{
  "model": "encoder-decoder audio transcriber",
  "dataset": "read English sentences (LibriTTS-R)",
  "train_examples": 15625,
  "time_shift_ms": 100,
  "n_mels": 64,
  "hop_length": 160,
  "input": "log_mel",
  "spec_augment": true,
  "win_length": 400,
  "tokenizer": "word",
  "vocab_size": 8027,
  "encoder_arch": "conformer",
  "encoder_norm": "layernorm",
  "encoder_activation": "geglu",
  "encoder_mlp_ratio": 4,
  "encoder_head_dim": 16,
  "encoder_fused_qkv": true,
  "encoder_qk_norm": false,
  "encoder_inner_norm": false,
  "encoder_moe": "top_k",
  "encoder_drop_path": 0.05,
  "encoder_num_experts": 8,
  "encoder_moe_every": 2,
  "encoder_expert_mlp_ratio": 0.5,
  "encoder_experts_per_token": 2,
  "encoder_shared_expert": false,
  "encoder_subsampling": 4,
  "encoder_layers": 6,
  "encoder_width": 128,
  "encoder_positions": "conv",
  "encoder_kernel_size": 9,
  "fusion": "cross_attention",
  "decoder_width": 192,
  "decoder_layers": 6,
  "decoder_norm": "layernorm",
  "decoder_norm_position": "pre",
  "decoder_activation": "relu",
  "decoder_mlp_ratio": 2,
  "decoder_head_dim": 64,
  "decoder_fused_qkv": false,
  "decoder_bias": "qkv",
  "decoder_qk_norm": false,
  "decoder_layer_scale_init": 0.1,
  "decoder_parallel_block": false,
  "decoder_inner_norm": false,
  "decoder_positions": "rope",
  "decoder_cross_attention_every": 1,
  "decoder_tie_embeddings": false,
  "residual_init": "scaled_by_depth",
  "optimizer": "soap",
  "beta2": 0.999,
  "learning_rate": 0.0014,
  "beta1": 0.95,
  "shampoo_beta": 0.999,
  "eps": 1e-08,
  "precondition_frequency": 50,
  "max_precond_dim": 512,
  "one_sided": false,
  "adamw_lr_other_params": 0.0023,
  "max_grad_norm": 3.0,
  "ema_decay": 0.995,
  "max_steps": 3100,
  "batch_size": 64,
  "epochs": 12.7,
  "lr_schedule": "poly",
  "final_lr_fraction": 0.05,
  "warmup_steps": 60,
  "weight_decay": 0.4,
  "adamw_weight_decay_other_params": 0
}
Rows from expert 6 of block 3 of the audio encoder, named by matrix and row number. Rows with one number belong to one neuron. Each number is 500 + 25 x the weight over its row's rms, rounded and kept within 0 to 999. All counts start at 0. Numbers have three digits each. After the name is the row's rms in percent of the matrix's.
# gate: expert gate (encoder.blocks.3.mlp.gate, 8x64x128), inputs 0-127
# up: expert up (encoder.blocks.3.mlp.up, 8x64x128), inputs 0-127
# down: expert down (encoder.blocks.3.mlp.down, 8x128x64, transposed), outputs 0-127
gate.44 105:491486491497510503511534509504508505504471486467514475470502481535488486512498527444504496491480503467470486495480520493469548510504521527515543509504466510457432503485514499498493524534503503537516478480517477503525513491569498456517509496532506527540485499490507509488552489446518513567528503484539517479531478481528496492490475482454497476466541549521507479459512515527464461480516
up.44 107:507497519523501504487469482547489498480494476527470516548522488476517488481517499539497544496505543516550503486549493524490505498509469512467445497514525490492519512500462450518518504476502505493519501527480486532474509498448505497497532495476476542476520495504537485508513453514467503486474529555487514524477536530488487469487536518547526509480467490522512504529516452510566532505452
down.44 095:478467507496494500458465494511551508505525470519537528513505532500440486522490455470481492474510540524489470515489476477513488465501474532465488552518467533525501509492526492486465500486515515464508503477477508512497520531504489488440502535490530530481524472527500530477538515498540527529510490533521450535506496481518516520466487522480537475462458451514471510504504464506522482516524
gate.45 079:535516453490488504481489500521510532521510554523493494491513522520470529533487502503506511474508494498523503498455489477504457442513504500515547525477464542497500517493516505523511505501513550467494518554481515505422534481532508487494505517520494474494505484492494518484492494531544517500504493513489510500485463513507464517526488558461505495515532527563508534493532531501559524522447
up.45 091:488501474462505455498458541479519489520504532523486551469467494481510498521484464528528457504511494496528523507495494476492505479508504504504534447484506498469483514508493511446472562481529532492507510493462494501494531515495507512505482490462454474563497522509464492475487506498512479486494529501450508460504513480532467471524471538472446497485509490510520470472499540485487516557535
down.45 101:539499512528506517522501493469497510536544500507503498482519509508534495492530539513510480492506476491515454522473516531492473479521502450522476537514511505504481526509488527508489498546448442510494488514412501486525493505464523493507501506492484476542582518504518522525507483525495501544512466486506493495523476512501511443508485484515497486483448459546497506501506528541467466497516
gate.46 108:504522502498469500487533497492509512486534508505509496451538492482501512487468484501501488456507513474435507455467490464530513508503486501491492528528490456477520480460468464486492505485537476534497464483543509518498532519553476468502522479525526513513459484455511489476567497543473489500467499505496476483525551515498461498473484481446501502466499453487498526529496486472513518464529
up.46 110:436503548530490557532495479522519498474529473497515502498479555493549504527500484505534519487496508465497463510469469521526533505494513511499514513458521479511529474476481501515502482484488496496474446488488474486480504449436481525506519504503491528482517513503477525447503516429537513502474504486551477510514474506501492509498521503506521549466509512479548523502514482539507516488529
down.46 111:466502472534479521495488533461535502470493483492504521511488537499525476532485507503533507481439538509500511494492519467511473495523448471488487488507490449524532493541495532474513524507532491479525463507497505470516552503453537509487526503469499540490484520508562554513500532543548482521505510515505486535490516507499497493492480483490498513549498480485495475487439449478486497531480
gate.47 079:498501497479469511457496459507479474497548459520476467505514461462506523521545480503505534495508498443510467500439505510492499505486492482493478501477488493496485458515522556516497502511473555463519460490484504494518443534480483509495511513515502472562502484470483474497474480448503520466528470504484495507529506501459545499461490535496533472495481519476486535492465536512514499526499
up.47 081:497498495491510501511492522519505502479539479498502517501495492553487490499500495515543501549503494528475493457451506528478486524520482537495532503522468482528517489514506405492501518515479508502503489479451508498491495472523529527539498470519510502444474497554489530513452545502496471489487489514497466516489521474544522493549502487491493497469509537501478471428494481449463510498518
down.47 074:461517498536479485488509551472486496489477493502513515504512514499534517475510539475512490488448466506511499447512563512503456481518491499480493460419516513483515484551496476487465465470524501450496538534524502487480522513504496442496530528468502510488508505565498520496522482494465530474475477493522515451489488525506528513518483493482511490517495549503497479502469515514509477513468
gate.48 087:513472523477496513507502474490487484544513488487525509504508489496506520505494505503513540529504525451505506516539509459509551486478475494505495485514497462489513532510486508517467469452483465497551484547485486500504480543501517488490476482521522494558532462456505472448510517509467473511499500463504523480477511545468531476481432470488465535443524502483509492518528465459512512536511
up.48 090:504526492540532529486507516517498528456525539497500509520525483497505483456485492500492448565482486510492478524473494502511420499485492535482511514520498535530523509465449473503557508528505554481503528460534498468473524503541495488506519543497508518467457507516499469522485495482516526511473472507526518483498497485481505500456547496526477506541493493484504500446491547508496499510500
down.48 098:503502499498489488551500505519499515476502518523489485528525496471539493477527474520494512526488528453501495483495500508509521486479493532490555509486486513505547454491543469489506544484518522487480453490497518512526505533483490545492501474511488565451472455509459476509491534466531526495524469498531473512430504540486485503505470517483493478492542519513449466454483496470484485498535
gate.49 113:480514481505502453516543482540513526476487509507506467509475519487495516471504479507511525520495457518464507498532446451484503470522503536534484470484448492486463504466519484519472472457467560509517496532491517464488531489507475529500488477535460494506475511511518468547437480498472490497491484509475523516500454503495553481539478498514477504475525514495492489514489550486511517457513
up.49 117:488507505476468466500524474525488544492473491523515491480499530498480524473520470488486508499511480506498456536516473503483490482535517535467503481521474556502463512504551520486514503427481500491465528500492525481468490503521452502521463466504498521521534533497500450499449502511525497492505496490488540458479476463492565497497508495528492512446566516494508515498506517513514494469545
down.49 104:465467491488543516525560534534460494490524512498472508509512491524510522497476522536486474500523519445488528441486542482487508502501530496499556527451493495525512522510523491518455470542483474521501478523485483487492504497490479542512507495468460473482500490483475498489544473491523488518515540465470507546477501506482515463508470517495493482481485495454466494492434519515475489461511
gate.50 104:518477490516530476467475520497519478493546502470516541465490432500472518509518507509522504544511532486515496502497500489458486519537506449489499483495490478506515464488548475512480475482556478493502488531518520479537540503520479474522515492505533493480465487451534504497523540428488513528535513496471499516494488513551474484499521493477465470516503510481532491473495534538478447494506
up.50 104:510502493472512520551526505523473455495500469509490497495513557505532473471491494534429487431523473509462505476536515517498522461489514511469472500489508508469518492509499522489463500512432502488494486484447501518476494518472489535470469490548468513520520518511503496510513473561499471494481517464512495498500523496444550519482485474523535492477480521527467513514527504501490498515487
down.50 107:517494523457462509501513506567537498478528550478496483531488515493493509508521471535516495477500503470486447484471511492450517453517501498496454520533492488535497484498477521448485465511502500519510499523503514490515469453484475468491507503479451521519514487501494496496486472476511482478517492502465514516506455515551556543475500510524482487505487464476504486521468554511450477548516
gate.51 095:512473516505484498489487478494505555503505472553531540484470475534493498486536541492477500477502502492517501494516481498504490512516522548491450465514493501500473455512522506476534512524489506555474477504489528473515523522484497532500514518512498525473483487454498436518506554469525512509544490540507559495506533494504469510527515470511537485495530499451465494501516508486504465486428
up.51 099:519498490469467468550496485530508458479517495481525538486482527506481508488519455437495499534538512485506516479480504515476479483517470496504529530502484574508483546491533514499506503527497483478491504506485512489528501540511484450516504537515529532500496528539533520512513520513495548547486497489470485487461471492521531477485541539534501495469502583497515485504511499490507534473495
down.51 097:471525463500435447496495504500468531503522522497569514509506477507463492486529518511479476491519514539520524521522552480514499541497502511520497510520502506482525516504502494527498463497466440476499516480532457464520484498494472493556521473486527545493497524507559486486471483500482461540507522472510553503515508495472511520509481529482510508551511503483501509524553468519520499501501
gate.52 102:519500480463510523499498492491450529511511523489487477478487495581510490572493547496498481480515515495467514487451482484509450454471533480514450477515478521503500501519467494517496521494472526525473495554559479501522485477504504535517473471494511481500489480495488516469482546492507541484550508486505509496522523494497530535518496499517493520535518491456472522487461543512484468501489
up.52 104:521491491515484521539511517502545486504501502515510517523498556490441489476502540424474502499509495505453476509503486511470485513487482505499503518510485471504469507487518486494488501455487508500498488525511545484491542495539480449543435477546541529567486475478501507518490510506537492520496481514445471451508510503500501486524536518507496494456476542510509527470495505513478499462502
down.52 091:536521513487487490456494525519503520472471473500463458511465489472552488500546517502512484549508457540481509473545541499491535484472504491535491493482461508527459549472506477513506487498500485515462516456480485461521460492479464479555537478500486528517525500505512522521521475480473505483484493482460526482507519514495492485525491507523516517469498442480504541514468529538486498520477
gate.53 111:506521501543496504443443476477526468495489482529484499505456497499525476514502527504503522517535495467506453489465482465501507470583536522514483466492583499530508478524498516478506499516498517521481497473502495510477463504512495449517476490472513509523494530496497526520510503549488490472483516505495512445497478511529487494479504511492550530529516487502545492544513547503518519479488
up.53 099:492433493484486496534495541510495537498503520480501493540524498506463524486513499507503489499454515525485532524529505510479481527444468495489515532498445464521506539466490500503551490505478499477471474507496477470539543496462494534487526523500516474467512485493499506489513469482489499541511489485493493533476514488449509534510472475507438566465506508504447518480519489458530488512515
down.53 106:489509537479477480502502533492513526459496524494517520508502517489513475467484493478493506490518497493471521522486512495506497494504477507514496490533496480536478493536501531550489503486524452497481477460495542531523444479514469507445460502486492493509520555483519476460528500519536509549471482505497496503504497530479507498444512490504471498520494535526545452564499512579475522523465
gate.54 109:537544504493518507524508471486510450509510541485485470530531530478501513500475513543480503425558497546442477483534491491491494488488464471508460517488488504471545469506548499502507497530491513531471513550495509485513530506536481522523496490510492489478475451447517540531496519512535531499552484466494536477498490510513491491513493520516487483469525493486487478522475512514492474504508
up.54 111:493480491491483481452492515494523523512509475521518535502512543506495492463483489470475490518460494503549496539490506481528503489519517477510503437496514496523470547505483479477501513508525494527518476440470462531508484511517521470458470542533473518535549543500465457533552508489499484497472477498503528541485524494492503554524490484539516472486472536496534519511524471469481505485489
down.54 106:456507499535540514530452522526493482485507502472527495499499514507500473495584517519505504449472501515480467515498476513457533549538477510474491497535534487482502500546521498501528488490513503519477491490485511477482522500488519456491482458515546485512513469530495443525506534451496496478483481468494514497519492499512492447452524542526506514541510505495515483481497439500480488480477
gate.55 087:480488484534517507517525521504524476516485501471462539489511479532506502474507480499506494522465466522474537495509505480485491495519518481510481501582485545496502497497515504456487510535463512482526518497491498532526507481487495540471516552500505576479562528531491539521495514551463518465479522456485480526511463486512510480505485479502468501511508478474526528458484472534485539519485
up.55 089:480483481509549507525545494525448488478468525511466510515502484537493483501482509479484466504480503493493486495516492443499550469501493509497515499525492477533495490485508498463496524532468506501469509502494480514512508486497505499502535496535472501514512503517481492482506508544452550509454501522506520484492483532531570515442549529489516584503501500471534484485504538497480446481465
down.55 090:441514466483548460510491471505492463470513507528475494522522529508497498527487517447512545448496471498501569526506465494473508485493514494542551502506519483501477500527528489469494505470492487499505469500475508527473514494547491489569542494507516480489512483484469474495483524496523530496526483500530511551549497510505493524476452522519489507513464517522521467512523512467528532494497
gate.56 119:501488502497502554504560453532488540503505500513515457486499520523479526495539505498512463470518465493563469502500515448509511468515483519434479505474465468500492491504507517477481541502526474513555504532499498520516511467481531510502474503498496469476487496479473475495464510484566503516497512506527507529519477483474492456451505493460450468537472514512479484503501495513482523479509
up.56 118:544459478509528434499467522472494488491513488503524523512488491447514505521481516483505520519490535543455461495477495528514497513520500526525506493533530506520493522504469551499518428512478503475497478490532490435438540502490489517510523494521497544514505489479517512505518493486477487467511535540476489492501454507533477496488466514523524536478521523495468521509479496532540501499462
down.56 122:507533489515493450478509489503507489488515528500487528481479490476533499510552493476464527509494512507488559511507488523494524487478516468493465517511495557505553510521466503495497498500523541511487514497524490541513483475484471468505496484513557501497522513493458455488477491480536482519511475552527470457520468500494517488492461529451488514460501507477526542521478501518558527434483
gate.57 088:494517500482485466528511456500492491499453490471445527512489506506507505519470461466529494509515488452527481476502526480485493499541520518513515490523515412498468475520477491493513529488521531490457497459526459474517499482493527530476529496482521532502509457531486573478495512506491514489497516482470500522461516477483528496516525523448522458483515468526508525512499539490462488469516
up.57 091:461497481482508477530486480474498511504486489471479550487506481480515484487524497455493492526508453510531526496515440515473485560537513517523494509523485438499506525532510524487465476515495514529499520515519468527496506492490516485468511511488546495549533451529500543463478530446528496494476516512492496483498499523484528472555504517441526506512535499478528518496483499521473476470536
down.57 092:504485455486521504486473549519447545490480560500492490474517511508485483546497491516485534498493446539529517558490498487486487514515511473525503485493472494490525489491505539488489483520504441490527459489517536520488513489501509524539481466497506501491503481476476500492433483520526478509506510488490495525453506511552497494446472492506478505442500455492484481515450473529517499535510