config.toml
encoder_qk_norm = false
encoder_shared_expert = false
decoder_parallel_block = false
residual_init = "scaled_by_depth"
Rows from block 2 of the audio encoder of a small encoder-decoder audio transcriber, named by matrix and row number. Rows with one number belong to one neuron. Each number is 500 + 40 x the weight over its row's rms, rounded and kept within 0 to 999. All counts start at 0. Numbers have three digits each.
After each neuron's rows are labels from the 100 clips, of 14976, where the neuron reaches its largest size: "loudest band" is the band of the loudest frequency at the time of the peak. Only what is clearly more common there than usual is listed. The data: read English sentences (LibriTTS-R). In brackets: how many of the 100, against the usual share in percent.
# gate: second MLP gate (encoder.blocks.2.mlp.gate.weight, 512x128), inputs 64-127
# fc1: second MLP up (encoder.blocks.2.mlp.fc1.weight, 512x128), inputs 64-127
# fc2: second MLP down (encoder.blocks.2.mlp.fc2.weight, 128x512, transposed), outputs 64-127

gate.87:584455472503499482508533482481591514491464515578501590511574514502459471491536474531540447526458493497523514454491609467497500532458473534477499523505503473623607478459481449470464502507543463
fc1.87:455459480424503478486530492525481447526469451478518374474518557539483452502429476441485550529514445509526504561478480534521565429549489545508562507508498497509422468501536524475480516464440458
fc2.87:494548529540492518483576612473435591455512509480544541508446481493519466544519520548434501466480492538541425478469494467445578490475503488496509457512510533488495494508494407504502478535546501
loudest band: 2000 to 4000 Hz (44 vs 2.2); 4000 to 8000 Hz (44 vs 5.2)

gate.230:576511522419458489501530470497486435514464427563426541533520556558605489548476423504505435538467487484479519488531549505535525436514442543461487524487483449509508394453529576500467457431461547
fc1.230:531519556464520462545495492521498494491467505459539492416441493470487472576535473490536469466502487493408485455404455494529472515573481474524528532501452489489550529474496503459522539554504462
fc2.230:554469578509448472524492530501528500528495476487509526384463535509483563538481463477527449517528495478491499472454518560570467482510369507542504476474492409532467481525417482446500530493459532
loudest band: 2000 to 4000 Hz (67 vs 2.2)

gate.178:515508486468472522458456482547461480526483481554491450453450528471556431432450527535586490539523480517444480490461452449429533467499545456524502538554517549496516533526532537463546506479498542
fc1.178:542538477522474533430491461479430491497557533490528471522518609492490479466469479552491517458471486492456454462486543549500524423497476497524486468477552496505550518483544575466493557554458512
fc2.178:465440481512523497506483547476503515524523530487527584453526454515507467594449536510388518519519528483483538522518539546525500488523432503562466533494519455551488511570474455463535468445481434
loudest band: 500 to 1000 Hz (49 vs 7.4)

gate.131:490485593536488545528493421504532474510532440428499497490452518518549495524439490509430534529496534532551449517497463499468494506566506486610488451419499497502497562464443459451539533557495511
fc1.131:546450531479512490503532431470537479446492481548470532498453469540501525547500424561488496524474484515545495508502581588465525506544469491581451480464485496420564509536448468443481538486489394
fc2.131:549538503540576509514531386532479515603400470493445512530507425507498531561543488504487503428495514411521509515499499434474498472436554534581462509425450409516555569461549479496491505561483551
loudest band: 500 to 1000 Hz (29 vs 7.4)

gate.332:488537543462530572590480474506508515529549503489480486526515437497542449494491499492475577591514461517520529545484528478502492534514524545499559478496573571467548409535491413498478497439506540
fc1.332:509490487547489452495428542479504529491477555495573433493454512456549505502420537503551510511480466540601502593532434520499510395512441480411524532469525498545527545539545468564505481482555496
fc2.332:507466519467471515603569569502505446463503501495517523445527513532515584557458517456517498551510465545611480462471500530533506510451440500468441518478510548490521508472492480496530503457469479
loudest band: 2000 to 4000 Hz (92 vs 2.2)

gate.67:516476560568473473559408512554440530444476474467507520471487519500502529488582514508483504532526528499456520482497534471529479461555538425522560472527504489459510488465514568540556445543445456
fc1.67:462522548468493495460508514543478462401477497574553553407481467514496467400529468517473484427493511521547516480558446502537517499539450483429475474578464449476551559479545452525476485518522496
fc2.67:455524405491515536486539462490483534394513552569467485453525478529551487471504462535511421531437489472467507480488487532588394521432467499469496478517530476492514474500507524488506557477545435
loudest band: 250 to 500 Hz (51 vs 13.4)

gate.32:434456492469507543501513482488501523508522468476483410475478527521443490454518504544474494511512481550514505434418567529583530483455468541473485548454549477508496503471454483451562585502491433
fc1.32:382440437517482518442467462453534540454492534521513417529489557530449581455520510543484563495481486514515505496417533538580441479459463496513494571532524438521520533489467519456552551511387486
fc2.32:475560502559531510395473476513537530445544498550447516421455494528468609527569506463504507507512467517457463539489544516489508456480447513519502462507577477428469510463617525470546473506521524
loudest band: 500 to 1000 Hz (32 vs 7.4)

gate.74:443550491428466478541457458500493466460555560486578471434522448518449472478464518512564525526396499459492458545515495454508556520452462476441559457492547500447512508469508456488491446509482510
fc1.74:501450479543482499569485491453494426542423511529429535563528556489447496460552513551442498500534612547522432476503475487509574566535519545561542453559479502522505542540524506508565552592477524
fc2.74:494517569476494512536533532552507500533509538462492522483506466501518483525480556486453498574485483464537533487561502476443470503509428528432494405542598466592476488479494460492493422499420485
loudest band: 4000 to 8000 Hz (45 vs 5.2); 2000 to 4000 Hz (35 vs 2.2)

gate.148:498500551448547551475445487411457531563546552536443442507415466506483608507504496552590461529567512472508518521519544518535472452397502568551454473451551554470510460445579439486493504499480479
fc1.148:572534476536506446528414536476430508435402526540544541573549471533472472416532454486469522521453491510389526510493458486446558515569484549426481461499544489475476548535446514504479425578471457
fc2.148:473496515490414530515433461548550462504493453557526392582507575528471600439411430565547468486467542522468515479472465533497516533516526463549503453492495533526497476502472487486526476518445464
loudest band: 1000 to 2000 Hz (29 vs 2)

gate.361:515498518461559425498497430559537506543501470524480499538457487423431529477513471534565544501518423498474528462511537436512502519485517474557494490441570458461480538459555533521513533451404531
fc1.361:448557504577487469502453512527512423526574567420504567549469485457483533451509578505532480555491538521558461508502515468517452473495493516518496547497554524452479546447462481525497544483567473
fc2.361:527500487451499534538578442467503419505374498494565498529480499494547464533499465528622533459497500488483457544479508471459460503526499602474485525519432487456532468504448525487506455509473520
loudest band: 250 to 500 Hz (36 vs 13.4)

gate.44:510492559502557531523534529415450508516479612502533460523522503496472508482509553507466488530438547493518499516507490528432483517506474536570506476511500528486610502516569503523495483521533530
fc1.44:526471430474499508501473533551515500536530403461456439542611457448520498535467490507556528498473427477465492505442499483450520496531544416523584506412505454535446508496457479550544495462550462
fc2.44:518471485522559474537518459474518481506463515527522536503551512505565604495449567540565526533444476465483546572429513486584495452567555541460516533554510504516532499509466550499456571508531534
loudest band: 4000 to 8000 Hz (58 vs 5.2)

gate.374:488582524536578473412558511469499483569499500506503482529543514437501519552503520470491474492557420546496556560413540465533572474517568448474502478542482567487506551489572519482468523461500472
fc1.374:473475517473453560435546498533495491556531487544558454563484513470452548533538471487507412419518528531488450584548474462414508518453504496505507512561494563450535457509546496508567466470497511
fc2.374:443476553497498430571494488488429573474558517404514548501534397459517481543523549441531525461529507487514402530500509508489466473572475458542492514528502525472504537535450498511443468513483533
loudest band: 250 to 500 Hz (41 vs 13.4)

gate.43:487484501530516492484520526537552483521478472498519518485571515543540484529513520503496565505516455457436554437461440525479508564506532473541448487526389512523452433530446491450466548561497537
fc1.43:524455522519469512568480486497519558501510454493506471551540464457531443565506520514530552510436473546524565478504461466507476558462510480571459507460492531473496454527548508461447502518560531
fc2.43:470464581472450454585479487528501475507423492599466511475451537518508524530557453477542455496526499503433488498529509481461452436477471595471489465481519502516553448496512452525522436497529513
loudest band: 500 to 1000 Hz (27 vs 7.4)

gate.106:508493536558488477495574510563584508504493572501526488471487578527486568511444537480512438507593526478490516502492502549514540486637520481483517510530463549512467554525445486486578462574496475
fc1.106:519503496517510548548478575506498563472470568532553496463446517481521497440572387521443514546459522440483549495565462554570496459567524499432495518530530437492417480490441487534545486444519450
fc2.106:542484478539506468498433417507496531533513568503513481457499475498502477537532541475460447502469406543570448503506511459457488563506590488500494447500503503447444507475499470539532538516549577
loudest band: 4000 to 8000 Hz (46 vs 5.2)

gate.382:499494541502543558582476471505531486513497524468536455494444485514417490468513540468512476480519554465531486510495535523450611471519521515566473498388521500565495473539566509504505483486512471
fc1.382:500451434510500463452531557449514509520449491473449496491580557459528495503510500496563536521425535488440591567549548479485499535560552513539529502563541503486481470452430445504536490496455480
fc2.382:429493527542452475496470528481507447542489489516543492544565465530505459472467572539447528468480496415443517516509488566466528487510467455457511464539505575492488531512427528482532429462448482
loudest band: 1000 to 2000 Hz (62 vs 2)

gate.372:488479567527495488500489468484479485510478498503480449457440529427469526523513453417522514523494405515527525417496521392529479531568530466485564489554432519416540442467471564482507478499478529
fc1.372:501525485515549480519504483464497520504508554470485489490546466520496493505535500567436468466508530457497539510557517582488564417559522491472496489551546541534459550503468479492516450486527511
fc2.372:472478445529495498463554456448547493500471533503517504471517468497473489451495492503529447521491515558519621482519496535523513429517547539488372408394478567556513507552568501457524559458528516
loudest band: 250 to 500 Hz (46 vs 13.4)

gate.40:468492426561525521481435511506507418452468474479500506489513521515499490474454540478537436481508497502521570439522497470494619495583415504495523537581423552462521512522629520540511532453490592
fc1.40:553474514491487550493500481563539481487513460525552533541541543559526495489543560500460436508520503506510562531494568534494529474462472477554519491506538526533497489459512504508465527450578548
fc2.40:520500534487546509423377466494487425453530506564529542504458490497552502503509520501514541550540491486538484489521461454474474520488539522446503477487381489470531502552472435518486498563450569
loudest band: 500 to 1000 Hz (29 vs 7.4)

gate.118:443504588451524501528490525538536502505455469486420493592520425436512531498500538505530479509540470572537507495577454561450460562514489519483598524580486429530510441510503508508476377535518477
fc1.118:531492485499564516559554410565464530495539474517537543514556575450585497495540484592421489538467533484454523576466501548491522470442521494535446506456577521493548495469542423520510478421484547
fc2.118:515526462541471534491531493481511501523514511546485505535462514459581511509451501538493566478549461472542563564550451557549473459436580463422544481504503450492477574510522432508499562440441431
loudest band: 2000 to 4000 Hz (78 vs 2.2)

gate.191:489510469510504519486450474492483462538520532453514578515567465566542450465392515447513528505468422567530452513492537580465457566473508510455525594553508458486553527563479543469431508523492455
fc1.191:560520454568510521502477490481496556476550506521518539554575406565541444470499490501411459537498458487526511469514518473534522484452570491551470587483463478528531479613502526463503434548549507
fc2.191:473480500493534477472482445542545546507454478497416522448506534534494540445514571491502471542473482483487578561476570430450442553491518490443486472499555529439431458461517557544492490468500527
loudest band: 2000 to 4000 Hz (40 vs 2.2); 1000 to 2000 Hz (28 vs 2)

gate.211:484535513549463519496494513513556486590483485525479491549485517503492537450509522469583546534503493475551506491482584507534533515537567537520436428449500438538526461511464521507548472472502432
fc1.211:499441445480471532413521455507444574454545543515466508539525566466563522444469477530460453504494489497505447578477510557527512439519504536455489476580559465561510505459561484515436540533546430
fc2.211:538570506476583396464477441528527564542490554461469481477476474432541566460504422502525525455529540518482541526504478541502538532489468529451500494542495434471581466493592499527486506462536513
loudest band: 2000 to 4000 Hz (31 vs 2.2)

gate.349:483479567526479522451534528456486432552564511488468584523478499482514515508520516532535493475531499474514486442538448550481452532520481469577543519436461473533538521496531440528435480548548522
fc1.349:544491487431446459510478515492509555456421445565489466543518518509477395499494507497510540524512512429532495545490487531498441482543477479505538474465459527411533484454543541455520509510506479
fc2.349:490458515508515451503489493424499528446512490435506487492476512448430489472466505495508443526468564457465510440533525541491484499501441458501530393487536479528527511481484528477437392487463539
loudest band: 4000 to 8000 Hz (94 vs 5.2)

gate.245:497545520552484530549522442538454538425408489470482511557508464497499497423482505457499503480446409555532497528527510473519528458542433509471460443512489475467535456561549505446518486520519435
fc1.245:424529458505511512481441526581481486552507447491509547522504419490468515464495505458516451493570514502418453494480458457547505464446472535498520535488503444497422528505531473535490490505490517
fc2.245:478449477515419512543479446525520528490498463551514497526524491563516522495484562511539523462521458531460502548477508479481540473510553522531461505535531434492492561537451521516522532450528479
loudest band: 4000 to 8000 Hz (44 vs 5.2); 2000 to 4000 Hz (25 vs 2.2)

gate.307:528531426458542490528527446518431517482441475566420482435461526552568561489504537467521518492509450529533526494463509499510504532539498469482530452459509492437608552564522501455541533443428524
fc1.307:441481457487519485457484470474491464486505420528496483518512467428539522547435441500538483519454470572503604487515489506545456450432535546560463539484498493483477518538449496492570475551486491
fc2.307:490467463501508475463461533433452550488491594467452420515469413478527508497540523529489470531479451542515487601543545479480447474456582446451528541513475534482406476502489527525507531561503509
loudest band: 2000 to 4000 Hz (28 vs 2.2)

gate.130:526457557551519485514493422461432511557541454457492506488466505437517546454512558472415519506534416484459496510472496490511453427492546455495496467508654568476591488553483548432483471481525508
fc1.130:609561552496496488527450532478477457537497521444443565472478462485500520487485483500504479466516515461575456531569405474496485476487502490482477465452496502449526480595441518554419474447448560
fc2.130:493496538508542458516563569459450485519498533451445520453467516550535598483521470511534495481521508518563475503520509532514470449481507454461486493570490506454414447423504519494478508497525481
loudest band: 2000 to 4000 Hz (38 vs 2.2)

gate.463:514408486503482443508442504502550500489450458461492486389540548537492501512520468524538539465540516501545503511469557529515544426535524552459492460536537451504532555493481459461540489457416500
fc1.463:528553523498492434488495481481492477513543540488585460494513457485417448550482443487494482524528533467485471410480422514484549471488538441580479485537472429520509445464523489531520461515548534
fc2.463:518572514544483479533506520461487523492519508499520456534533540436483503546461462457460445471580417427500498488535430515512462525534502509470475498533476517394486464566481565527544514471483501
loudest band: 500 to 1000 Hz (61 vs 7.4)

gate.395:469549498537538521472526527475522459518496472440541553501528522497530588433510411544419580532471463521535505453576548468472489510550526494487506436543548492470469494516515503434523508492510525
fc1.395:487476514475564450543460510483451511576469463505465481452479472486435488429435472553499493586521502513513496517559486440516526506506526475462507484445497499442463507510548594447448506465542565
fc2.395:437448588499469529549547464489490540525450530568480459537482462522497504539607495524501541533476481491498455527534487503481503421531497491526537427459535608442502518473507491510451444556478546
loudest band: 4000 to 8000 Hz (62 vs 5.2)